Rows from block 2 of a small autoregressive pixel model, named by matrix and row number. Rows with one number belong to one neuron. Each number is 128 + 24 x the weight over its row's rms, rounded and kept within 0 to 255. All counts start at 0. After the name is the row's rms in percent of the matrix's.
After each neuron's rows are labels from the 100 images, of 14976, where the neuron reaches its highest value: "top examples" is what is common among them. Only what is clearly more common there than usual is listed. The data: stained colorectal tissue patches (NCT-CRC-HE-100K). In brackets: how many of the 100.
# fc1: MLP up (model.blocks.2.mlp.fc1.weight, 1024x256), inputs 224-255
# fc2: MLP down (model.blocks.2.mlp.fc2.weight, 256x1024, transposed), outputs 224-255

fc1.214 119 [ 74 150 130 147 121 130 125 140  93 150 106 123  87 116 139 139 126 127 147 103 146 119  81 118 144  97 142 140 103  78 120 159]
fc2.214 125 [143 128 119 123 104  66 148 130 108 132 109 135 133 121 145 112 125 147  93 182 132 123 118 109 126 163 155 173 125 118 103 166]
top examples: tissue: mucus (50)

fc1.371 123 [145 154 129 136 120 133 121 114 178  71  81 139 177 116 116  77 134 163 130 128 104 123 102 129 137 132 143 159 156 137 154 108]
fc2.371 123 [140 152 116 109 152 114 142 110 116 151 150 144 125 158 134 129 110 133 124 103 191 104 145 133 111 171 107 156 149  91 148 152]
top examples: tissue: tumour epithelium (39); tissue: cancer-associated stroma (37)

fc1.22 109 [125 124  99 126 141 162  97 117 169 134 128 133 118 141 111  89 112  68 138 137 105 154 177 128 145 113 107 128  94 150 130 114]
fc2.22 117 [151  91 144 160 120 138 129 154 136 129 129 116  87 134 174 126 129 127 146  99 126  97 143 139 136 166 118 152 105  97 147 102]
top examples: tissue: tumour epithelium (81)

fc1.486 129 [147 133 151 118 145 102 107 106  74 134 124 124 129 146 169 161 143  94  97  93 144 180 143 155 110 125  94 122 133 137 117 133]
fc2.486 126 [113 148 121 125 112 168 165  87 130 137 170 127 154 124 147 150 107 125  70 160 149 142 165 171 148 126 163 167 137 112 104 130]
top examples: tissue: normal colon mucosa (26)

fc1.529 094 [121 105 143 141 157 102 153  86 127 164 113 124 148 153 127  98 144 112  88  89 113  33 106 158 104 132 129 140  82 128  95 156]
fc2.529 105 [183 175  98 201 133 115 139 162 121 111 183 144 134 122 103  74 133 144 104 180 144  99 138  92 134 162 102  78 136 118 135 115]
top examples: tissue: adipose tissue (41); tissue: smooth muscle (37)

fc1.496 125 [153  54 142 138 138 127 170 114 151 124 124 119 134 136 164 148 131 109 160 108 168 155 123 117 147 125  93 142 133  94 134 131]
fc2.496 122 [154 122 117 151 191 119 129 163 157 129 124 118 110  98 124 153 151 103 112  92 146 103 112 136 113 180 144 109 103 172 101 130]
top examples: tissue: normal colon mucosa (37)

fc1.290 043 [143 138 154 145 113  97 176 138  53 127 146 144 162 164 124 152 116 131 110 103  77 147 132 157 155 166  46 123 155 115 120 143]
fc2.290 027 [145 173 149 133 128 125 145 128 168  86 144 105  97 127 136 102 169  87  83 127 185 128 123 171 110 125 131 114 125  98 154 154]
top examples: tissue: cancer-associated stroma (42); tissue: mucus (27)

fc1.265 121 [129 158 116 158 100  77 136 121 157 127  77 114 122 136 149  89 187 135 135 120 120 155 139 162 121 105 102 158 125 134  75 150]
fc2.265 113 [107  96 164 144  94 123 121 122 105 112 141 116 143 114 138 148  81 117  98  98 105 132 158 173 135 130 129 168 121 134 145 132]
top examples: tissue: mucus (38)

fc1.678 131 [142 167 105 119 143 122 130 160 152 150  84  92 145 136 156 143 116 117 106 122 145 110 100 112 104 133 143  89 149 150 117 151]
fc2.678 121 [174 160 138 134 113 129 116 111  98  93 114 151 140 116 117  94 135 135 118 141  82 136 188 129 128 125 141 159 127 130 109  90]
top examples: tissue: lymphocytes (46); tissue: normal colon mucosa (38)

fc1.363 133 [161 128 123 111 160 108 111 122 127 190 117 146 108 109 112 146  79 140 149 126 111 120 152 142 108 123 102 126 103 120  86 123]
fc2.363 125 [177 103 142 135 116  86 145  82 115 128 149 159 138 115  74 125  92  77 146 108 129 132  83 159 110 179 135 158 154 136 123 111]
top examples: tissue: debris (48)

fc1.634 115 [115 111 104 121 132 105 136  77 155 145 129 124  83 151 135 105 117 105 159 108 134 129 103 160 109 153 113 140 107  86 128 145]
fc2.634 119 [195 159 119 123 109 140 130 112 130 140 133 143 115  99 135 167 121  72 140 147 104 137  96 128  97 125 158 109 114  99 152 109]
top examples: tissue: mucus (42); tissue: adipose tissue (29)

fc1.220 123 [ 99 124 137 133 153  89  94 105 105 158 139 121 118 144 124 117  87 102 146 141 141  91 121 130 140 115 126 119 125 120  99 104]
fc2.220 123 [132 127 109 124 167 154 122 151 161 111 138 124 177 108 134 149  76 128 126 115 140 144 104 131 149 132 117 120 147 124 157 136]
top examples: tissue: cancer-associated stroma (30); tissue: debris (30)

fc1.158 129 [139 151 135 119 107 147 119 111 130 127 144 136 126 112 118 131 139 159  78 148 120 132 110 126 114 143  93 181 107 116 178 148]
fc2.158 124 [114 148 151 137 138 125 150 126 112 134 171 108 161 149 148 110 117  85 176 164 141 147 137 134 145  80 139 127 138  92 110 114]
top examples: tissue: cancer-associated stroma (48); tissue: debris (33)

fc1.360 111 [132 113 148 114 135 138 117 132 151 119 143 141 108 138  79  63 122 167 168 145 145 119  79 105 124 167 113  90 147 159 135 123]
fc2.360 122 [144 114 110 110 134 107 124 136 120 138 162 123 151 136 168 160 159 122 142 194 158 133 147 112 124  98 140 139 147 133 133 115]
top examples: tissue: cancer-associated stroma (43)

fc1.626 124 [102 153 136 130 120 114 161 122 146 142 143 110 148 121 136  77 125 152 163 103 139 126 153 162 114 113 128 127 168 133 119 116]
fc2.626 119 [123 176 151 159 128 117 168 154 143 140 138  75 104 151 149 117 111 171 114 136 185 118 158 134 150 120 161 107 137 122 152 138]
top examples: tissue: tumour epithelium (46); tissue: lymphocytes (36)

fc1.153 121 [134 114 129 143 139 115 112 120 126 110 165 104 163 145 123 102 103 117 133 126  94  85 145 144 135 140 155 118 164 130 146 130]
fc2.153 123 [128 164 111 101 150 135 121 112 140 136 131 161 113 141  68  96 131 143 159 122 139 142 144 155 122  99 106 137 119 137 119 147]
top examples: tissue: debris (63); tissue: cancer-associated stroma (27)

fc1.375 115 [153  81 133 188 132 116 125 131  94 132  83 115 119  94 143 123 165 142 109 138 141 118 135 102  80  86  88 148 127 136 156 156]
fc2.375 123 [141 124  88 113 127 128 101 135 174 111 143 170  98 139 174 145 126 125 130 144 153 139 139 128 107 109 181 145 110 110  94 140]
top examples: tissue: cancer-associated stroma (41)

fc1.426 109 [110 138  84 138 147 121  95 121 140 138 135 132 129 131 120 148 143 116 157 127 149 133 165 139 131 111 113 148 130 140 128 102]
fc2.426 125 [ 62 149 149 133 138 149 122  90 152 127 113 120 102 151 134 170 123  98 120 108 117 121 126 138 111 132 131 135 106 139 117 138]
top examples: tissue: adipose tissue (52)

fc1.284 115 [119 124 162 117 132 158 130 132 142 130 173 111 113 136  62 166 196 111 122 172 163 137 114 132 100 135 113 165 184 170  97 125]
fc2.284 122 [107 153 100 149 111  99 173 143 142 163 123 156  78 128  96 159 124 123 156 135 143 138 155 156 141 108 145 135 106 107 137 132]
top examples: tissue: mucus (68)

fc1.679 120 [105 135 126 102 131 103 143 108 137 128 156 122 144 124 160 149 140 122 115 128 168  84 112 174 129 150  67  99  81 128 140 161]
fc2.679 118 [122 130 150 114 126 117 142 139 123 141 129 137 153  89 154 130 106 121 129  97 109  95  92 114 143 110 110 130 140 168 120 133]
top examples: tissue: lymphocytes (65)

fc1.614 096 [113 105 112  94 128 118 128 135 166 152 111 100  80 135 116 118 125  95  96 159 135  92 141 124 157 154 100 146 119 135  94 142]
fc2.614 084 [126 155 110 130  88 129 156 115 152 110 154  73 121 148 105 159 138 121 116 157 130 154  89  81 190 146 141 140 101 123 132  91]
top examples: tissue: mucus (38); tissue: tumour epithelium (38)

fc1.4 115 [150 144 114 123 168 135 122 150 123 148 166 110 112 163  96 144  86  83 151 129 131  97  98 133 147 122 132  86 158 138 129 146]
fc2.4 113 [ 67 136 123 105 113 118  82 151  83 131 130 124 140 107 130 135 156 104 135 135 185 145 149 135 126 140 118  83 133 106 158 121]
top examples: tissue: lymphocytes (78)

fc1.749 126 [132 118  93 163  98  98 111 151 143 143 135 167 109 114  97 103 126 137 148 145 162 187 147 102 118  76 123 118 145 118 103 131]
fc2.749 110 [ 86 163 177 144 191 153 118 139 125 153 125  94 154 155 134 127 134 129 102 125 118 116 165 137 137 132 139 109 152 125 132 129]
top examples: tissue: tumour epithelium (41)

fc1.277 086 [181 161 193 110 130 139  98 103 137 167 128 102 129 128 139 156 104 125 133 104 112 134  97 113 179 110 117  58  90 128 111 145]
fc2.277 061 [178 166 109  83 119  91 121 108 177 127 174 152 116 124 116 119 126 135 140 123 146 115 137 156 141 109 151 123 121  89 113 146]
top examples: tissue: tumour epithelium (62)

fc1.545 115 [105 136  81 144  94 137 132  74 118 146 173 147 153 117 145 133 106  77 116 140 138 152 150 121 101 161 129  91 143 115 152 134]
fc2.545 122 [125 144 137 129 173  93 138 116 114 140 160 115 148 139  96 140  97 156 154 125  88 109 142 122 149 118 152 153 106 101  90 109]
top examples: tissue: lymphocytes (39)

fc1.62 105 [124 116 139 113 114 109  90 110 118  78  95 161 166 153 143 141 182 107  98 111 128 162 127 123 123 145 145 105 118 107 178 102]
fc2.62 102 [111 113 122 164 116 148 148 153 155 127 160 148  95 128 106 100 117 141 131 146 141 122 117  95 152 111 109 122 114 141 149  81]
top examples: tissue: mucus (30)

fc1.28 107 [147 123 117 138 133 114 132 136 127  74 120  95 121 153 105 155 116 156 112 133 148 151  86 139 149 112 118 136 129 118 152 135]
fc2.28 112 [ 70 137 154 120 134 128  91 143  92 137  82  79 142 148 127 135 122 107  88 169 129 111 147 125  92 163 158 151 143 149 143 173]
top examples: tissue: smooth muscle (81)

fc1.710 117 [138 160 201 110 148  74 108 164 139 172 100 128 135 152 126 131 130  90 146 161 137  97 111 114 114 160 143 148 121  97 159  76]
fc2.710 122 [129 100 148 124 152 139 157 197 123 128 144 107 126 138 102 181  94 158 143 132  73 120 134 137 158 129 103 122 150 136  98 160]
top examples: tissue: cancer-associated stroma (34); tissue: debris (29)

fc1.254 091 [161 108  81  88 164 145 176 126  86 110 169  96 128 151 144 126 136 164 113 123 125  87 107 169 125 134 165 104 110 146 119 152]
fc2.254 072 [ 91 103 132 172 131 140 147 133 145 161 163 112 152 142 171  74 159 151 128 158  89 140 100 100 116 110 124 132 139 136 126 154]
top examples: tissue: tumour epithelium (72)

fc1.527 101 [138 150 128 117 118 104 135 147 141 142 130 176  86 142 115 127 143 145 125 116 113 124 107 111 139 122 113 119 109 135 123 105]
fc2.527 120 [116 150  84 129  82 121 148 107 118 149 125 108 130 135 141 137 107 174 116  86 149 162 161 128  97 125 117 148 153 145 105  84]
top examples: tissue: debris (29)

fc1.228 108 [117 138  95  98 130 124 135 118 148 128 150 145 116 145 130 170 139 126 133 134 150 128 128 132  91 118 158 162 155 121 153 174]
fc2.228 086 [111 131  98 178 144 110 150 132 108 143 137 148 139 138 132 108 127 146 110 144 149 167 153 146 121 171  95 161  78 158 145 116]
top examples: tissue: smooth muscle (51)

fc1.259 122 [132 150 132 102 166 103 116 106 107 109 134 118 152 110  86 144 123  85 123  89 130 124 143 141  78 114 169 131  92 146  99 109]
fc2.259 131 [163 113  93 139  83 142  96 141 166 133 105 153 119 151 152  90 134 136 102 100 179 103  93  87 100 123 138 136 112 144 162 128]
top examples: tissue: smooth muscle (49)

fc1.225 119 [176 149 182 161 117 134 101 122 133  76 108 121  94 125 154 117 106 123 156 143  98 125 111 119  88 156 171 115 144  94 140 154]
fc2.225 121 [103 152 141 159 104 160 124 126 122 188  83  96 134 130  84 102 108 148 127 149 149 122 127 159 150 142 109 129 139 147 148 130]
top examples: tissue: mucus (29); tissue: debris (27)

fc1.34 109 [117 105 111 110 139 127 107 131 100 108  96 112 105 145 138 135 133 178 117 153 128 143 128 131  93 129 136 111 134  95 123 128]
fc2.34 111 [141  88 142 116 140 145 104 160 144 156 141 101 152 119 143 144 104  85 159 101 143 121  94 126 108 173  93 145 105 152 156 136]
top examples: tissue: cancer-associated stroma (37); tissue: smooth muscle (34); tissue: debris (29)

fc1.686 042 [106  88 163 132 101 118 102 115  85 144 134 125 103 180 154 135  91 125 164 133 122 104 165 121 145 107 115 113 139 102 162 110]
fc2.686 037 [135 125 135 118 182 121 177 172 128 120 120 108 137 114 108  99 152 139 163 117 146 135 134 119  88 147 115 126 102 152 101 125]
top examples: tissue: debris (39)

fc1.602 105 [130 129 116 172 122  59 108 121  80 137  95  80 115 149 145 130 111 173 123 136  96  79 124 122 130 117 166 124  91 100  92 104]
fc2.602 121 [149 127 101 116 100 143 153 104  91 118 155 156 185 137  90  97 139 105 135 134 141 187 132 146 102 145 115 148 131 141 143 133]
top examples: tissue: cancer-associated stroma (41)

fc1.177 107 [146 141 108  91 131 146 143  95 122 144 166 145 119 108 127 124 126  82 165 133 153 108 105 117 123  99 119 124 116 149 109 146]
fc2.177 119 [121 178 207  86 122  73 120 115  99 134 104 116 127 119 125 126 149 123 138 107 131 148 138 103 133 122 109 116 152 106 142 123]
top examples: tissue: lymphocytes (29)