From a checkpoint of a small autoregressive pixel model: 41.6 epochs.
Rows from block 2 of a small autoregressive pixel model, named by matrix and row number. Rows with one number belong to one neuron. Each number is 128 + 24 x the weight over its row's rms, rounded and kept within 0 to 255. All counts start at 0. After the name is the row's rms in percent of the matrix's.
After each neuron's rows are labels from the 100 images, of 14976, where the neuron reaches its highest value: "strongest on" is what is common among them. Only what is clearly more common there than usual is listed. The data: stained colorectal tissue patches (NCT-CRC-HE-100K).
# fc1: MLP up (model.blocks.2.mlp.fc1.weight, 1024x256), inputs 32-63
# fc2: MLP down (model.blocks.2.mlp.fc2.weight, 256x1024, transposed), outputs 32-63

fc1.461 107 [ 71 101 120 162 120 144 116 168  97 117 135 115  84  81 137 115 103 105 121 109 137 147 129 130 149 123  70 144 159 122 113  99]
fc2.461 122 [158 113 187 106 116 134 102  96 160 131  85 137 169 155 104 166 136 165 119 135 121 163 121 153 118 130 136 128 116 129  99 165]
strongest on: tissue: cancer-associated stroma

fc1.721 121 [127 107 178 115 111 157 128 133 137 159 114 117 137 127 162 107 148 160 124 137 140 117  83 177 103 169 149 136 153 138 105  99]
fc2.721 122 [103 102  77 125 120 142 106 110 122 148 100 125 124 151 112 137 117 111 131 132 119 152 168  82 132 104 121 146 133 107 137 113]
strongest on: tissue: lymphocytes; tissue: tumour epithelium

fc1.529 094 [144 148 122 162 124  89 129 107  87 120 120 140 131  81 138 143 137 156 125 122 123 140 134 113 152 108 116 128 130 109 131 102]
fc2.529 105 [125 104 103 129 111 136  99  85 115 104 144 147 125 172 144  95 153 168 115 125 157 110 136 159 187 138 114 147 148 116  96 176]
strongest on: tissue: adipose tissue; tissue: smooth muscle

fc1.77 124 [114  97 112  98 116 103 119 114 151 142 132 134 129 131 146  86 137 162 108 113 173 125 120 139 107 156  97 114 110 104 167 115]
fc2.77 128 [136 123 153 142 124 141 136 109 132 154 138  91 127 103  70 134 144 121 123 108 110 112 116 143 148 139 126 108 125 146  94 153]
strongest on: tissue: cancer-associated stroma; tissue: lymphocytes

fc1.98 120 [151 116 103 164 116 118 144 114 128 123  86 150 137 108 156 105 110 141 143  96 111 101 120 140 139 110 170 164 128 122  85 113]
fc2.98 130 [102 111 137 108  91 124 137 141 139 114 157  97 107 123 163 175 137 147 141 155 123 124 118  80 126  89 107 111 130 147 159 134]
strongest on: tissue: adipose tissue

fc1.438 119 [143 120 112 115 104 124 146 137 161 154 151 149 130 162 101 146 130 166 113 142 156 156 196 134 153 116 126 119 109 112 164 125]
fc2.438 117 [119 147  95 117 137 126 134 117 118  92 112 122 103 167 140 126 159 110 115  78 123 111 120 119 145 132 124 100 167 116 120 147]
strongest on: tissue: mucus

fc1.619 122 [112 138 108 153 161 142 162 123 156 102 122 102 131 103 156 163  99 176 132 101 124 154 148 134 127 151 125 152 147 131 120 144]
fc2.619 111 [149 152 120 166  90 123  96  97 104 155 120 122 103 127 131 133 160 154 137 118 177 152 182 127 107 123 104 145 160 133 121 135]
strongest on: tissue: tumour epithelium

fc1.726 101 [118 113 123 142 128 123 131 137 124 128 142 139 158 141 105 138 131 179 157 188 128 142 131 124 118 106 128 176  98 139 103 111]
fc2.726 112 [ 94 113 128 130 133 120 118 121 117 112 148 126 101 123 107 116 135 148 145 132 134  81 121 109 155 103 104 138 125 162 101 131]
strongest on: tissue: debris; tissue: smooth muscle

fc1.268 115 [106 158 135 110  87 111  92 184  85 125 135  94 103 115 120 148 131 164 151 139 130  92  93 101 143  96 148 171 123 116 104 133]
fc2.268 118 [120  87 160  98 156 157 169  81 120  97 135 133 158 143  95 127 129 131 102 156 150 149  92 157 108 140 140 110 120 105  92 153]
strongest on: tissue: debris; tissue: cancer-associated stroma

fc1.604 117 [112 138 143 163 123 131 107 124 155 117 101  96 139 103 158 164 134 135  99 101 133 162 116 112 106 155 170 127  94 117 109 124]
fc2.604 118 [120 114 100  96 166 133 127 152 148 138 171 129  90 152  91 150 142  97  99 126 163 149  65  80 101  85  97 111  80 113 177 105]
strongest on: tissue: mucus

fc1.635 036 [132 165 159 132 147 146 137 138 140 133 109 125 132  97 146 127 147 116  99 128 137 140 117 108 133 140 127 112 153 165 165 145]
fc2.635 026 [ 87 106  88 105  95 125 114  92 115  91 101  90 139 121 125 151 137 113 151 140 134 158 152 102  90  99 108 101 104 149 141 121]
strongest on: tissue: smooth muscle

fc1.560 102 [168 158 148 134 159 170 162 110  83 137  98 143 100 120 116 133 125 148 119 131 151  84 110 114 142 149  89 112 144 119 129  74]
fc2.560 105 [144 151 113 117 135 153 130  76 128  98 119 112 150 150 120 119 179 160 122 109 129 118 127 133 171 152 135 142 130  97  90 150]
strongest on: tissue: adipose tissue

fc1.662 130 [128 142 129 146 127 129 141 141 115 158 137 143 129 140 161 104 109 149  93 137 113 107 102  88 114 111 120 115 138 163 115 132]
fc2.662 123 [129 101 143  96 158 130 154 128  77 124 128 142 156 153 141 122 137  99  99 149 133 136 164 137 138 138 103 154 130 166 149 143]
strongest on: tissue: debris

fc1.593 130 [126 168 156 132 137  83 127 166 127 112 100 103 109 122 101 151  86 106 146 124 124 108 187 134 167 199 144 120 133 170 121 155]
fc2.593 124 [126 158 128 111 147  99  82  90 118 140 102 135 117 129 139 120 128 122 150  90 137 160 127 125 103 150 175 119 138 137 119 138]
strongest on: tissue: debris; tissue: cancer-associated stroma

fc1.118 116 [ 78  95 155 106 113 149 186 169  79 128  97  90 109 150 122 157 103  92 128  94  77 108 107 107  99 164 137 161 138 135 138 117]
fc2.118 115 [129 143 172 103 126 119 132 137 169 175 129 154 147 104 157  96 111 127 106 145 136 151 123 146 138 142  97 163 136 129 138 134]
strongest on: tissue: smooth muscle; tissue: debris

fc1.481 122 [116  83 109 112 170 130 116 143 102  85 139 143  83 137 143  92 206 124 152 139 108 117  76 135 174 141 145 129 130  88 101 132]
fc2.481 105 [121  97 131  83 121 113 113 113 118 115  70  93 144 130 174 157 137 104 126 116 136 112 110 140 124 133  87 118 136 115 131 101]
strongest on: tissue: tumour epithelium

fc1.68 120 [145 172 103 145 120 134 185 143 129 160 146 133 115  83 129 120 117 105 140 157 139 131 161 125 174  95 107 132 117 158 131 108]
fc2.68 114 [105 161 172 153 127 191 110 143 158 128 112 137 137 145  92 128 114 126 139 116 144 131  99 119  95 151 122 118 110  74 127 103]
strongest on: tissue: adipose tissue

fc1.427 110 [142 120  93 109 135 132 111 159 153 151 125 127 129 136 132 134 143 146  95  50 141 133 137 148 136 130 169 106 121 124 173  96]
fc2.427 120 [120 122 157 131 160 155 113 110 144  85  87 143 185  65 124  99  90 109 133 143 127 141 121 140  88 131 133 159 152 103 101 130]
strongest on: tissue: adipose tissue; tissue: mucus

fc1.220 123 [121 111 126 118 115 165  85 132 177 116 160 149  89 125 148 147 117 104 116 117 177  83 138 115 170 114 146 131 132 115 142 127]
fc2.220 123 [ 83 160 128 165 147 169 144 153  98 136 108 136 150  85 122 118 152 138 107 152 142 128 139 127 157 129 151  87 121 155 118 102]
strongest on: tissue: cancer-associated stroma; tissue: debris

fc1.587 111 [ 87 162 127 131  95 137 112 137  55 142 128 119 100 140 112  94 169 140 126 118 121 151 147  93 154 150 147 136 130  84 147 153]
fc2.587 115 [140 135 147 151 119  79 150 134  72 113 108  81 166 129 113 157 134 150 159 153 152 158  79 165 128 116 127  93 142 152 150 153]
strongest on: tissue: tumour epithelium; tissue: normal colon mucosa

fc1.333 108 [133 144 169 103 127 133 129 108 131 121 127 155 119 147 146 140 140 111 126 107  77 177 177 109 155 115 138 124 145 105 115 134]
fc2.333 113 [174 129 128 129 118 122 115 140 131 143 138 110  78  96  68 106 112 140 130 142 149 132 122 165 132 158 111 156 138 106  85 138]
strongest on: tissue: tumour epithelium

fc1.372 110 [123 129 119 124 128 101  82 106 151 115  99 146 132 136 125 113 133 109 134 154 120 127 131 153 140 129 146  91 159 118 133 106]
fc2.372 118 [116 120 114 133 108 151 111 131 116  92 136  90 124 108 128 100 155  95 123 129 128 102 138 109 142  99 141 164 138 145 137 121]
strongest on: tissue: cancer-associated stroma

fc1.65 119 [131 119 129 112 109 176 120 150 135 113 147 112 121 114 127 121 135 133 166 111 161 112 127  93 133 136 135 103 168 108 151 160]
fc2.65 118 [154 110 113 121 127 114  87  68 128 155 110 121 106 105 120 119 128  81  94 134 128  96 178 171 152 119 108 147 109 157 113 134]
strongest on: tissue: debris

fc1.541 117 [129 108 187 133 139 133 142 126 130  97  73 120 128 101 132 123 144 129 153 130 141 138 112 162  76 146 150 136 149 167 161 161]
fc2.541 120 [107 133 133 157 110 126 161 132 143 124 154  92 138 165 128  88 123 112 124 112 123 140 114 175 134 175  91 151 120 132 151  97]
strongest on: tissue: normal colon mucosa

fc1.8 112 [128 128 145 102 108 141 113 120 147 142 124 142 125 158 107 127 142 157 134 154 114 137 117 136  81 128 130 132 102 116 103 117]
fc2.8 122 [128 103  97 108 124 115 120 113 110 144  96 141 180 153 158 160 112 159 121 126  98 115 139 103 132  95 119 104 152 140 119  92]
strongest on: tissue: cancer-associated stroma; tissue: debris

fc1.154 126 [110 138 119  81 110  91 154 175  94 179 112 162 102 131 159 122 141  93 175 117  93 116 110 143 158 152 116 126 108 104 109 148]
fc2.154 115 [121 139 132 107 115 143 108 150  99 160 133 159 122 161  87 106 105 198 164 131 135 133 122 112  93 125 129 151 144 120 120 153]
strongest on: tissue: tumour epithelium

fc1.507 126 [125 142 103  96 129 177 113 125 121  99 125 113 144 149 166 149 137 168 165 102 117  85 104 144 136 114 113 114 154 133 159 141]
fc2.507 118 [137  84 132 103  98 104 142  98 123 137 120 158 112 133  93  85 145 127 150 130 143 140  91 105 115 122 102 121 115 109 121 155]
strongest on: tissue: adipose tissue

fc1.524 119 [105 118 154 165 146 123 102 122 188 116 116 104 100 136 149 143 140 124 139 115 151 122 123  79 121 123 149 138  80 117 146 151]
fc2.524 113 [ 95 109 111 128 122 123 146 130 131 124 108 139 137 104 119 114  87 105 139 124 119 150 106 150 142 125 137 121 121 118 122 142]
strongest on: tissue: tumour epithelium

fc1.477 101 [131 111 119 132 128  98 161 119 139 120 144  85 162 161 130 170 131 191 134 176 117 177 129 113 152 182  97 148 124 128 152 133]
fc2.477 117 [144 145  82 174 114 171 144 102 133 126 122 124  99 115 135 103 112 144 120 129 123 152 134 105  75  60 129 105 137 128 152 125]
strongest on: tissue: tumour epithelium

fc1.248 117 [130 130 110 148 147 150  87 118 101 147 123 134  96 124 149  87 123 114 128  93 141  74 100  98 104 142 161 114 115  98 135 133]
fc2.248 118 [101 107 142  92  66 120 166  96 160 128 153 121 138  95 131 140 171 127 117 169 110 154 144 114 130 145 134 126  97 136  70 132]
strongest on: tissue: debris

fc1.511 123 [100 130 148 119 126 113  59 154 130 103 170 158 110 109 107 133 169 102  90 139 167 134 117  95 109 139 140 174 152 132 148 127]
fc2.511 116 [128 125 183 186 130 162 183 122  69 128 121 155 114 152  98 166 156 116 111  91 125 137 145 102 107 119 118  87 167 136 101 131]
strongest on: tissue: cancer-associated stroma; tissue: smooth muscle

fc1.348 122 [144 161 101 148 113 106 122 136 136 137 125 163 122 112 114 133 102 138 120 121 116 157 137  81 119  99 173 159 129 113 134 115]
fc2.348 122 [177 141 114 172 115 100 116 107 100 136 112 121 163  66 119 142 133 101 121 137 108 167 140 155 148 107 145 177 120 191 105 144]
strongest on: tissue: lymphocytes

fc1.173 110 [122 132 129 134 101 115 122 124 141 127 147 166 120  98 135  96 144 183 141 113  87 131  91 130 126 127 108 112  96  93 137  99]
fc2.173 112 [131 111 103 137 137 103 170 118 115 148 145 112 132 138 133 125 146 121 140 108 116 133 101 156 137 133 128  99 143 154 107 119]
strongest on: tissue: lymphocytes; tissue: normal colon mucosa

fc1.664 114 [122 127 127 157 137 111 124 140  97 134 134 129 122 175 118 165 131 113 134 111 103  98 129 125 158 129 145 116 141  79 207 117]
fc2.664 119 [108 133 132  99 139 146 109 107 157 120 103 110 193  99 142 146 139 125 155 156 126  84  88 167 114 101 133 132 103 121  95  89]
strongest on: tissue: tumour epithelium

fc1.646 114 [137 138 125 141 128 126 144 131 174 131 140  83  97 163 143 171 115  97 139 130 128 127  89 136 140 147 188 111 121 135 155 117]
fc2.646 120 [135 100 121 133 115 127 105  98 112 168 127  98  93 125 116 135 160 169 145 125 167  96 143 166 105 159 124 138 113 143 131 170]
strongest on: tissue: adipose tissue

fc1.184 122 [129 162 164 149 160 116 161 134 144 127  89 158 153 121 118 125 130 119 158 159 136 112 146 124 136  71 103 159  84 114 168 144]
fc2.184 125 [128 128  92 141 129  74 115 157 145 124 134 102  73 125 164 119 105 134  90 155 113 154 137 176 140 160 137 132 146 150 157 125]
strongest on: tissue: debris

fc1.219 114 [110 162 178 130 144 100 150 129 129 110 161 125  92 126 107 122 164  85 119 138 124 142 146 185 153 129 125 168 150  87 161 153]
fc2.219 120 [113 121  96 115 125 118 150 143 131 138 114 152 135 128 122 129 102 128 148 101 127 118 109 128 119 140 114  80 118 154 126  98]
strongest on: tissue: normal colon mucosa; tissue: tumour epithelium